config.toml
dataset = "photos of plants, animals and fungi (iNaturalist)"
crop_scale_min = 0.5
init = "torch_default"
eps = 1e-08
decay_fraction = 0.3
final_lr_fraction = 0
Rows from block 13 of a small image super-resolution model, named by matrix and row number. Rows with one number belong to one channel. Each number is 500 + 50 x the weight over its row's rms, rounded and kept within 0 to 999. All counts start at 0. Numbers have three digits each. After the name is the row's rms in percent of the matrix's.
After each channel's rows are labels from the 100 images, of 14976, where the channel reaches its highest value: "responds to" is what is common among them. Only what is clearly more common there than usual is listed. The data: photos of plants, animals and fungi (iNaturalist).
# convs0: first 3x3 conv (model.blocks.13.convs.0.weight, 64x64x3x3, each kernel summed), inputs 0-63
# convs1: second 3x3 conv (model.blocks.13.convs.1.weight, 64x64x3x3, transposed, each kernel summed), outputs 0-63

convs0.0 103:442524553521569539547507470482570536519533522465476466499453586604470469543510528506572445485517462466453540526340516454518462449495438522542481477473376516590528466438513408436506418499528471
convs1.0 106:424496426505519475496403490536482542465506581462522426449491467469530550448491484485442455404432489527470399462512398477522453453520495482463582427411499447537502509481497397456526505408419430
responds to: class Aves

convs0.46 083:461493570522628521466496444476604510499531505489440543479454495641514447582503512501577464527488474482484573516450541474543493493488467538570487524417368510625499442471507454472482453505535520
convs1.46 085:439504387501510479506440480541495538496509572488504377455510466482544547456504494484464486423451488513483421463515340455504465471515502487483556447426500462532497500473501330469523498421447451
responds to: class Aves

convs0.31 106:494507560505554514439490460469561474435528509530405493473477552629491423563536499516531456485521419498480515479405522484516494485506383527550449520470385516577503412441507445478460374461487503
convs1.31 120:431480415505499472527416499537504552490502589505512410440510462489557564455489486488446466401441488520474402487517389452512456447515504497479574435408487453531497511473494380462535491406436448
responds to: class Aves

convs0.2 095:537510593572627564550489473527514553575560512445448484465554458507456472544485566476581537457507458491451478493508508461552544563495556459456557518441476615614490447507498500534426444501532416
convs1.2 106:492520352494506504485480497502479499505499508470493340464510507218506512491509505459483499489468510510503496468497383497495494493493496489490511475491514485493514506513506415486509485491478489
responds to: phylum Chordata; class Aves

convs0.14 110:494504551530560515433503470483593497456537517501423510474466534616506406555538504508560473462510452484467528490353538484534502495509414516544475519465366501588505435437518448460486386485508495
convs1.14 118:436481412508499476524415495537504549485504587504508404454513463473559564454494479493457466402450481522469404489523380438509460448514500500473572436418494457532497510472499373466527496406434450
responds to: class Aves

convs0.11 092:451542571506643541484515470483535532550544515463498523500497543577495510559510548492606439519502405488463555513603511443532496455486473539542482521455355504603469466481476431446475415481502487
convs1.11 073:440496384514483487528427489506513540466498573493512375439536461480536542475496506455463481405457498511489425460497349463489460483511516507485562445439510460512494507494508333481513508421441457
responds to: class Aves

convs0.33 090:476482558534590514457489449486604504461530509498437536455462490656501419573513505505558478517491479485484554510376546478554496511501442527563480522407398522614512440463514469484481441504527531
convs1.33 107:433485399504496471514422495535504549483502588507507393452512476478556557462494486493451480403456483515477411491514363456502462455511500498488568438421494459524496502473503354469528505410439447
responds to: phylum Chordata; class Aves

convs0.51 134:490612610495537498483533487483442513477522538387451526432559557510496383500511525483567509447502448463475469468392490423516469502507491497475487504460422499555509429534488601463448386536455454
convs1.51 123:428495471525512484521406458547514557481513596479509439404481459512545563457496491430448451402435492515477402491524446446519462455522483473458578435406514453537494509463509389466532516405435453
responds to: class Aves

convs0.61 134:521540605382567496484548474525382526538485570543423412513543502485519588518492522456427570541528518546492469485578453502493567491492571512435528568527540467516483491485511386554426532482447536
convs1.61 064:493507368524507494540464549534490519485506524479507463465494479523504511489492494451494490476485511504513472508497534507502492482508510467533522498487501484519501507520503842487503507471466491
responds to: class Aves

convs0.32 076:555526543544609486543524479435531514516516460429510523439560457504462450508464486480596512449562497477466509466436511408598579582523510541500469500482490553609517546530467558588482408565451421
convs1.32 111:499508323508503500477484472506495513500510512471493294473506495516499500492499502459496494492485496500500483471508302490504484510507485470499508502489491495496498498515510310495504497493474476
responds to: phylum Chordata; class Aves; order Charadriiformes

convs0.23 088:577535485508581484467573497409536529496496519529511454397532499491530424507472508479546506419527507470486511472309519391502477463541452508476494534402552413550530439496515537454509451549496455
convs1.23 129:495524357517515510500470413518506524492518516475500331487490484578493505485507504456488492498482509494509480467513295472532478509517495470478516495493488484510503499499510305479516510495469480
responds to: phylum Chordata; class Aves; order Charadriiformes

convs0.16 104:469510546494562527465498459470549493472525507496433517474481554612468405559524508510554464500525373490474520496529519467503475471501394521564462510454345530568500414456506442476443371473502504
convs1.16 107:437489413498497478525422496543506555481504593490507402446515468498559559454495491479452475404444485519478405484521382450504455449508504496475578442420501446531487505471503364469527500409432454
responds to: class Aves

convs0.30 101:480501552506562514439499460474559487452526510516422500469472555620476398562525502511541446485519397509479524486455514474530490487501377521556445522469372511580507411451506450468449383466499501
convs1.30 112:431480413508499469521415506536502544486504590508508410439512470492562562457488483490455468395447484515467399488517388456504454450507507489484577430413490462530495510472504372462524495409434455
responds to: class Aves

convs0.18 073:577517524555626487532516490417532532546504468425481513422538464502474482506472480491582569430567493479483497458442488414602571525522500527492449556462509568602510516514431521582454418520446431
convs1.18 089:497528315544496513493488493510518514477530501455489290473497473495473506494516505455489497496480507489533474483519301491503481531523480485510519509494495489504504499521524359475510528489471474
responds to: phylum Chordata; class Aves

convs0.44 099:558556530519538548451567519516594521500583490489453444395577515483470451529542539474497484393504527466441523401402593412506461494522420449496511510452540514570495463451536548468450502581505452
convs1.44 166:498548370570538530489434431542547531489537525469491381447481477602486514476538509441472492501477518487522465476525321464569470519532474431477528508488508478533494517500532369470527555472450463
responds to: phylum Chordata; class Aves; order Charadriiformes

convs0.29 094:472516550501596543448501459483574494493532509496452523494470565602495451551508513508571446510522400494465537491472515456517465454493420529539443517446322488600485443467485433463462398466509458
convs1.29 095:440487406506502473519414500534499550484506585482506396436516470494552559454490490470457470403452491518472407461512373460507456456518512483476564440425501449521503504469505365466529498419429442
responds to: phylum Chordata; class Aves

convs0.12 078:552516585551637560531506478496538555592558503450457493413554479496465478540480531474595551424520462446478506469519508406552547498516541517472514527404523579615516445496517497499449439517522433
convs1.12 075:484536307518544519478507471515487511480521517509503300477514499434477508492505514477489480485482508512519490450503302475507482507519490522483517493506512481524527492521513369488523501491464468
responds to: phylum Chordata; class Aves; order Charadriiformes

convs0.47 093:481516558535656545521512465490526594521542522428541505476539441534472441536437562459572484512485473489464510540587531374542529491476538529482528510413432516625507444550495518491481418525473454
convs1.47 063:470522367505515505507444457489470512477498548455494351443510503510495513500508512423478479451469503510513456402504339483525458499520503466460544455467511471511512501517512313480522515450439469
responds to: phylum Chordata; class Aves; order Charadriiformes

convs0.7 101:461506576510655558547496470483571572577537506446507510531528468539493526550452557483617470521486493498486524555589489406577514525477543521510529524404431507615481473549495441475462457489533465
convs1.7 069:468518371514524488472469470559462544528519554468479366456534470347540522460493497485476510468466480508486458405504348464500479498502491462492530484471523457526541468500495359467510458443481459
responds to: class Aves

convs0.20 082:552518481516565495492570500463492519488540491455446512416539501500499413475490504482565543413548499505464484464338508362546564497510465507533440533477509544584492458512467575544468438569467387
convs1.20 115:500544412534524522513476392529545527491524546464498355452483491595493509474534512424475483495479504493520455451530323439532470510529462464465525495487498481516496505493521329468519541476452467
responds to: phylum Chordata; class Aves; order Charadriiformes

convs0.42 092:478514569530651551468492450484589507482533503496450552463471520629544469559532515502565462498494439480482553496479535451510489467490435553553479520440347494622488460482490455477487419489511497
convs1.42 102:440479399504495481512412495518496543492492581494506393448511470485542556470484489492458474412451484514481403477513361450503463454512511510469563435415498459515494507474500352470521503407438449
responds to: class Aves

convs0.41 081:446498571529616525499492444486587522483536508473450532485449521642489419585495521492580437523494439484474575514453545468532475482487467532581485495438379515611512444480512449462494433509526494
convs1.41 089:434486394510509480510427487532499534477510565477507386444509475486546546464499497458455476408446481512481400469508355473499459466511503486467554450429509457524498505479504338468529501412441459
responds to: class Aves

convs0.15 084:558508589563641520572480484453525526554532489427491506481559462507439476521471520477591572479528450487490493513507507444611567574510532495496491539432450618597508503551482481531463403502513457
convs1.15 105:489518348492501509492503477507487509483508516488493337469497484264485491497501505450491493487489493510503499468501352518511496516507497481506502503495479489512507499511515363478499517494453476
responds to: phylum Chordata; class Aves

convs0.21 075:586501526510595487475541487412527562531486485479495477360532475494510478493480510508573589388561519448503522427366500390548503479542480499508478553408553530576530484492483501444491471542526479
convs1.21 102:481521334510512517505491495495488504505510527496495312491506487631492512506512512477497486479481504509525490489505319470523487509506501489498511484495478487501516509529513314484512516490463482
responds to: class Aves; order Charadriiformes

convs0.3 103:480515543509599551424512471501563523490547509469494547467487530593508406548515537502588486480502431464463528492484523405511498481487469504547469527434316511624500449478495468454472399486521468
convs1.3 108:431483414504498476521412499535506544486500582497504400442511469481557553467489485482455472400443485518473409474515380448505451459510502489474566433399497461522494506470507364480526503404436449
responds to: phylum Chordata; class Aves