{
  "dataset": "photos of plants, animals and fungi (iNaturalist)",
  "horizontal_flip": true,
  "beta1": 0.9,
  "beta2": 0.98
}
Rows from block 9 of a small image super-resolution model, named by matrix and row number. Rows with one number belong to one channel. Each number is 200 + 20 x the weight over its row's rms, rounded and kept within 0 to 999. All counts start at 0. After the name is the row's rms in percent of the matrix's.
After each channel's rows are labels from the 100 images, of 14976, where the channel reaches its highest value: "top examples" is what is common among them. Only what is clearly more common there than usual is listed. The data: photos of plants, animals and fungi (iNaturalist). In brackets: how many of the 100, against the usual share in percent.
# convs0: first 3x3 conv (model.blocks.9.convs.0.weight, 64x64x3x3, each kernel summed), inputs 0-63
# convs1: second 3x3 conv (model.blocks.9.convs.1.weight, 64x64x3x3, transposed, each kernel summed), outputs 0-63

convs0.1,106,218,218,177,195,207,218,170,215,196,200,200,215,217,199,200,198,175,189,175,227,248,208,182,188,201,198,211,192,194,139,189,196,192,186,167,202,194,162,180,205,219,170,223,196,225,170,202,209,232,168,188,224,215,175,231,196,194,180,178,192,168,189,198,205
convs1.1,099,208,178,179,196,219,217,212,190,194,208,192,173,219,199,186,195,191,184,203,207,163,182,234,197,184,196,231,174,202,176,206,198,200,215,175,170,212,215,172,194,197,238,208,197,213,201,188,225,154,226,192,245,174,161,187,192,194,169,204,160,209,225,216,189
top examples: order Accipitriformes (26 vs 3.9)

convs0.20,085,222,206,206,166,195,180,202,179,159,199,213,192,211,183,192,184,197,178,185,179,200,191,221,175,174,222,193,204,244,166,205,222,170,189,201,202,157,193,170,178,202,204,210,186,176,242,198,180,171,216,162,205,190,215,170,204,200,200,186,192,232,220,199,213
convs1.20,094,161,219,202,192,175,209,184,181,239,177,175,199,169,215,235,188,201,180,185,207,219,246,219,227,203,198,182,201,202,214,197,211,209,231,227,192,223,224,161,229,198,209,188,203,190,207,206,181,213,186,174,224,208,229,194,203,215,250,188,194,199,210,189,220
top examples: phylum Chordata (93 vs 60.8); class Aves (88 vs 55); order Accipitriformes (28 vs 3.9)

convs0.34,118,221,225,197,184,210,203,184,201,212,200,213,202,196,195,161,222,214,263,175,214,191,202,206,218,206,196,175,205,226,234,211,180,184,211,213,182,205,218,214,208,179,183,217,158,205,185,216,192,198,165,211,207,201,219,193,140,185,229,207,213,188,233,192,183
convs1.34,083,195,211,203,206,208,223,197,180,172,243,207,181,194,205,229,163,191,188,211,185,211,212,184,236,225,212,213,208,209,193,198,191,210,166,222,216,214,208,162,183,207,192,172,247,198,196,183,235,194,198,202,208,215,217,209,256,210,166,188,176,211,188,177,218
top examples: class Aves (83 vs 55)

convs0.30,109,186,182,166,198,181,211,150,160,173,199,191,173,204,188,201,193,175,195,191,203,177,166,216,197,203,184,203,182,152,189,186,211,200,153,197,192,194,233,196,209,159,212,203,204,218,219,190,215,200,199,182,218,224,151,208,199,187,186,225,220,195,203,207,195
convs1.30,102,199,192,200,172,217,211,167,225,238,189,169,229,182,202,209,194,196,220,188,184,203,188,166,168,197,165,218,203,204,220,189,194,172,187,193,184,218,219,212,196,219,159,186,199,224,180,213,223,198,198,138,200,225,181,198,177,210,214,172,180,190,195,221,185
top examples: class Aves (86 vs 55)

convs0.55,069,192,185,234,232,209,218,214,151,201,188,178,194,218,164,192,206,213,189,216,197,223,184,194,183,205,179,230,183,209,198,184,197,209,162,183,180,231,168,182,182,186,202,156,168,181,187,206,213,211,211,178,222,200,194,204,212,174,186,217,203,219,172,236,217
convs1.55,105,190,194,184,217,220,198,211,216,222,199,213,203,188,196,214,216,227,144,207,195,210,253,198,198,194,194,204,191,219,186,196,223,205,207,215,215,225,207,190,238,204,212,219,224,188,189,240,196,213,208,202,199,236,250,202,160,194,222,222,183,171,173,183,214
top examples: phylum Chordata (94 vs 60.8); class Aves (93 vs 55); order Accipitriformes (32 vs 3.9); family: Accipitridae (26 vs 3.3)

convs0.39,125,191,208,215,223,201,184,222,186,198,204,162,198,172,190,163,187,178,197,185,181,195,162,197,200,208,160,206,198,223,187,212,207,201,206,176,219,210,179,222,177,183,194,196,187,184,219,175,164,205,208,157,197,176,197,167,202,212,222,177,165,193,197,216,147
convs1.39,079,191,242,171,174,199,214,192,208,212,204,177,202,169,230,166,201,204,190,196,201,207,159,193,222,215,229,209,204,211,209,207,229,195,163,210,178,228,213,179,187,198,214,225,211,184,212,156,218,221,188,224,205,206,161,231,195,236,223,199,220,206,207,190,216
top examples: phylum Chordata (92 vs 60.8); class Aves (86 vs 55); order Anseriformes (27 vs 5.5); family: Anatidae (27 vs 5.5)

convs0.37,077,201,181,247,206,207,208,228,176,189,214,212,203,208,203,170,192,196,205,195,175,213,165,177,224,220,182,196,193,215,162,193,184,215,181,184,182,214,165,197,170,177,213,162,176,190,195,225,182,219,205,211,167,188,169,207,231,195,208,199,150,200,189,212,214
convs1.37,085,187,227,189,188,228,200,188,211,249,191,193,205,175,192,228,207,206,192,173,218,197,214,236,217,201,206,200,203,207,191,173,171,191,194,219,207,174,180,249,222,243,196,216,191,213,188,207,198,175,184,187,204,225,220,191,166,203,170,214,221,222,159,206,179
top examples: order Anseriformes (27 vs 5.5); family: Anatidae (27 vs 5.5)

convs0.51,092,214,176,231,207,211,190,230,176,232,207,175,214,160,188,223,226,217,192,170,174,223,207,190,187,204,169,215,186,225,172,195,224,186,186,166,194,213,200,176,211,210,212,227,159,187,182,181,191,192,193,198,205,209,209,203,203,154,244,208,214,207,189,211,218
convs1.51,096,237,201,141,180,192,195,183,169,184,208,186,184,220,187,209,189,214,153,214,206,186,188,198,155,204,177,214,170,160,217,206,216,187,185,185,205,236,227,180,190,191,190,181,182,223,226,176,195,202,191,194,200,213,198,206,181,200,195,181,183,198,165,195,198
top examples: phylum Chordata (93 vs 60.8); class Aves (91 vs 55)

convs0.40,075,161,232,240,207,208,190,213,220,202,208,176,211,182,206,202,128,181,232,214,197,217,208,186,225,205,197,212,211,206,197,188,178,199,193,189,204,139,208,185,190,198,192,205,190,208,209,191,197,199,181,208,219,189,193,201,228,180,230,162,222,215,226,204,194
convs1.40,099,233,202,158,190,212,231,171,190,214,220,230,190,211,215,207,214,209,178,205,224,201,226,221,230,206,225,215,204,192,196,203,208,207,208,219,184,232,206,204,229,209,217,200,197,222,181,225,223,178,214,235,209,218,217,211,202,208,170,211,160,217,147,189,224
top examples: class Aves (83 vs 55)

convs0.13,091,221,189,231,223,230,218,198,208,208,210,213,186,192,197,178,182,214,240,191,177,205,210,173,174,203,235,200,194,193,203,204,184,163,224,212,209,187,177,212,202,213,202,203,136,197,189,213,171,209,196,206,209,188,156,185,207,168,211,203,199,246,232,194,193
convs1.13,082,189,253,203,245,197,209,207,177,171,191,217,187,205,219,184,205,182,164,209,177,220,159,207,212,201,177,203,174,230,196,193,208,206,189,186,182,191,164,213,202,220,205,169,198,195,199,218,201,199,191,222,174,190,194,219,177,154,186,212,175,239,203,196,212
top examples: order Accipitriformes (27 vs 3.9)

convs0.62,158,145,186,209,190,171,188,185,200,195,185,200,207,202,190,187,191,203,221,233,194,200,135,192,176,184,167,193,237,199,176,195,218,194,223,191,193,214,213,238,188,174,176,202,210,189,197,206,191,191,168,165,193,206,175,200,202,175,220,201,159,196,197,190,205
convs1.62,135,179,204,217,208,197,213,190,185,191,186,170,199,180,202,207,223,214,228,213,180,192,147,195,208,196,194,193,190,190,237,206,154,192,205,232,198,242,240,156,204,204,217,197,203,209,230,184,201,206,236,217,224,180,175,187,182,173,198,182,209,222,190,187,188
top examples: phylum Chordata (96 vs 60.8); class Aves (95 vs 55)

convs0.26,092,208,177,211,196,219,187,207,215,202,207,206,209,219,211,182,187,190,205,137,206,216,185,218,201,214,164,199,191,193,188,180,172,183,183,179,157,201,139,199,204,154,210,203,211,177,209,242,193,193,194,190,192,185,176,225,222,189,192,203,177,207,222,217,211
convs1.26,073,230,182,216,191,191,200,188,189,230,174,170,197,177,171,218,225,215,211,235,183,167,158,208,170,209,206,201,174,198,251,211,190,178,214,230,213,207,195,231,206,207,166,184,173,193,207,160,191,212,184,183,213,185,177,196,206,205,209,203,223,211,200,192,182
top examples: class Aves (83 vs 55); order Charadriiformes (25 vs 7.6)