Weights of a small image super-resolution model.
Model: 1.38M parameters, 48-pixel images, arch rcan, activation relu, depths [18], widths [64].
Training: adamw at rate 0.0042, batches of 64.
Data: trained on photos of plants, animals and fungi (iNaturalist), 77898 training examples, 7.4 epochs.
Rows from block 13 of a small image super-resolution model, named by matrix and row number. Rows with one number belong to one channel. Each number is 200 + 30 x the weight over its row's rms, rounded and kept within 0 to 999. All counts start at 0.
After each channel's rows are labels from the 100 images, of 14976, where the channel reaches its highest value: "patch colour" is the nearest of a few named colours to the mean colour under the peak. Only what is clearly more common there than usual is listed. The data: photos of plants, animals and fungi (iNaturalist). In brackets: how many of the 100.
# convs0: first 3x3 conv (model.blocks.13.convs.0.weight, 64x64x3x3, each kernel summed), inputs 0-63
# convs1: second 3x3 conv (model.blocks.13.convs.1.weight, 64x64x3x3, transposed, each kernel summed), outputs 0-63

convs0.60,209,215,166,277,230,208,213,229,192,170,237,203,244,194,192,149,185,181,201,225,236,202,183,144,190,186,210,200,262,238,145,235,159,180,189,164,199,245,184,173,208,214,192,201,212,191,190,204,231,200,188,260,218,184,174,205,168,224,196,147,153,215,196,126
convs1.60,162,218,165,233,213,206,202,161,207,237,219,220,158,226,261,204,206,132,168,191,180,181,216,227,173,206,193,161,174,166,152,152,197,210,197,144,158,216,187,174,231,174,186,221,193,161,189,237,176,149,172,171,231,204,200,201,214,166,168,219,224,149,145,172
patch colour: white (28)

convs0.19,174,190,232,196,257,217,160,203,169,183,261,201,196,216,203,203,174,217,190,190,210,262,176,175,235,193,209,206,252,165,204,207,164,209,193,212,197,215,209,165,240,182,202,198,163,222,230,168,231,154,119,200,290,186,178,193,207,164,169,169,148,185,219,188
convs1.19,164,190,139,201,201,192,222,151,200,213,201,230,198,203,248,192,207,135,176,210,180,196,231,234,177,189,194,178,173,184,144,173,196,205,181,147,186,211,117,170,211,178,174,206,206,199,188,239,162,155,197,175,205,199,204,181,204,110,182,215,202,148,160,171
patch colour: black (31)

convs0.58,215,232,157,180,229,217,227,215,173,167,217,183,194,193,184,218,163,188,257,236,227,203,209,211,221,198,216,207,239,142,178,229,221,233,204,182,237,303,156,159,235,215,184,204,217,210,198,226,237,183,201,203,254,196,180,218,207,220,160,201,190,159,212,126
convs1.58,161,197,210,207,217,199,202,163,195,232,200,227,160,224,248,187,201,207,162,182,194,127,214,224,179,200,196,201,171,178,167,149,190,209,182,162,144,219,121,128,206,174,186,214,176,161,158,235,166,172,175,170,217,209,202,213,216,196,173,229,209,179,142,159
patch colour: white (27)

convs0.39,184,198,234,221,256,208,171,194,170,193,253,199,181,223,205,197,156,220,181,175,202,288,223,155,242,217,202,202,236,193,209,198,186,192,187,234,201,117,229,181,214,195,194,198,164,224,233,188,209,152,123,205,263,204,165,175,206,174,191,194,159,203,212,207
convs1.39,163,192,140,206,200,184,209,157,197,225,201,230,189,199,250,204,205,133,171,210,181,188,230,232,175,196,194,194,174,185,147,172,192,210,185,148,196,211,118,171,203,176,173,208,202,198,190,242,166,145,203,175,217,202,200,186,200,112,178,211,196,148,161,166
patch colour: black (36)

convs0.36,189,204,243,220,297,225,187,196,171,189,261,199,180,216,204,203,164,229,179,181,213,280,204,190,238,214,207,202,238,177,200,195,156,192,188,238,200,190,224,189,214,200,185,196,154,234,233,184,211,172,121,194,268,190,178,180,192,176,187,200,146,190,201,204
convs1.36,167,197,139,202,199,185,201,152,195,221,194,224,195,201,251,199,205,140,168,210,178,189,231,229,178,194,197,188,181,186,149,164,195,209,182,148,184,209,121,165,209,174,174,207,205,192,181,240,164,146,197,170,217,199,202,175,201,115,177,217,194,144,160,167
patch colour: black (27)

convs0.56,207,257,127,210,247,196,202,219,191,173,146,195,183,212,197,196,207,221,194,209,255,201,183,156,198,200,225,210,209,210,165,233,198,221,196,168,215,264,202,122,210,252,169,195,183,213,185,184,246,201,168,197,228,188,163,210,167,204,205,179,163,156,173,127
convs1.56,152,186,165,192,190,192,207,141,219,210,183,220,223,197,251,195,204,156,146,213,190,150,240,231,178,184,189,183,181,179,135,165,189,206,176,149,168,204,134,170,193,178,166,195,208,206,173,236,156,141,188,178,211,192,208,175,195,146,189,204,192,140,173,181
patch colour: white (26)

convs0.50,227,231,234,159,257,190,200,237,183,186,197,236,198,191,224,208,175,173,181,233,226,203,145,237,203,154,198,176,211,189,215,220,164,224,196,178,202,305,172,138,195,218,176,212,212,210,166,199,228,189,256,173,240,184,199,240,197,140,198,165,192,190,178,181
convs1.50,180,222,125,219,237,236,205,168,168,239,210,209,178,221,226,166,185,140,163,184,189,241,195,212,191,204,220,143,178,172,192,180,187,194,233,167,156,229,95,239,228,180,230,216,181,179,201,228,196,190,206,186,220,206,202,205,224,251,181,219,213,187,170,167
patch colour: black (35)

convs0.38,171,210,243,212,291,221,180,201,168,194,237,224,206,226,207,187,196,235,177,185,197,268,194,177,241,200,226,196,249,179,221,190,175,194,192,242,203,244,222,151,214,196,180,185,191,221,238,174,216,144,129,212,286,194,180,204,194,174,189,194,178,195,205,200
convs1.38,176,197,135,202,198,194,210,155,189,215,195,220,184,204,247,192,202,131,163,215,180,195,221,227,184,198,200,187,177,189,148,168,197,214,189,150,176,208,109,179,205,176,182,212,201,184,190,238,162,155,199,180,206,199,209,190,206,106,187,213,203,142,156,170
patch colour: black (26)

convs0.54,230,176,246,130,207,197,193,230,184,208,158,238,224,205,235,210,179,160,213,214,195,195,192,150,197,173,205,165,156,253,230,231,142,228,186,177,174,151,205,185,154,248,208,204,221,195,155,193,244,198,235,188,203,206,154,228,229,121,198,204,213,193,203,193
convs1.54,179,200,191,217,187,186,154,171,215,210,244,215,211,209,211,122,199,178,191,215,219,292,210,214,176,218,214,144,187,214,184,174,200,174,224,204,193,195,270,216,196,173,200,211,215,179,225,216,216,189,185,197,221,183,191,186,193,326,193,203,240,177,188,181
patch colour: black (28)

convs0.24,182,200,232,193,245,211,169,201,173,180,234,204,161,217,208,209,165,210,175,190,221,271,180,148,240,215,204,208,228,180,192,209,149,213,193,214,194,218,207,167,215,199,198,199,139,207,236,172,219,163,125,214,267,200,155,179,206,171,173,157,124,180,196,214
convs1.24,166,191,144,204,204,186,217,151,204,221,210,230,192,199,255,194,206,142,172,206,177,197,231,239,174,198,191,191,172,185,142,170,193,209,183,148,190,212,126,162,204,172,176,208,201,202,187,245,167,147,200,174,218,195,204,182,199,120,179,220,200,146,157,165
patch colour: black (41)

convs0.59,201,226,114,229,241,212,224,224,195,199,236,181,224,210,184,204,211,203,252,163,252,214,168,171,183,149,205,219,228,206,159,230,231,186,177,159,195,169,174,175,263,236,182,192,196,212,210,189,200,223,162,233,266,193,201,191,174,228,154,190,209,166,182,145
convs1.59,160,200,186,219,209,184,207,147,182,233,217,243,161,212,259,170,206,177,150,184,169,174,228,232,171,201,197,191,162,168,141,161,193,207,187,136,177,218,199,157,208,174,175,217,171,184,176,246,170,146,190,168,220,202,202,197,209,172,171,221,207,146,147,159
patch colour: white (28)

convs0.40,180,195,238,220,264,215,160,196,170,186,262,197,175,217,202,198,160,226,179,180,203,289,206,153,242,206,204,203,239,186,210,196,177,199,189,235,202,178,224,185,223,192,188,198,163,228,234,186,210,158,114,199,269,202,171,179,207,175,190,185,147,199,209,203
convs1.40,163,186,141,200,198,185,212,153,195,217,201,232,197,202,249,202,206,138,169,206,182,189,237,233,173,193,191,199,174,183,137,167,189,212,183,145,195,208,120,169,204,177,176,205,201,201,188,241,162,149,197,174,214,200,204,184,200,114,184,213,198,150,167,169
patch colour: black (37)

convs0.45,183,182,235,219,259,199,174,196,168,189,280,209,172,217,200,202,175,230,187,177,182,285,190,155,246,189,202,203,246,182,204,188,195,206,187,228,213,150,231,182,254,192,211,201,182,224,234,187,213,144,143,200,280,203,183,192,220,185,182,201,172,201,217,198
convs1.45,161,185,143,199,203,190,205,152,197,223,198,223,190,204,255,197,200,140,161,206,183,186,230,234,173,193,188,188,179,180,138,169,192,208,189,148,190,210,118,164,206,173,176,206,198,195,188,238,168,155,196,178,211,199,204,179,205,116,178,213,198,142,164,170
patch colour: black (34)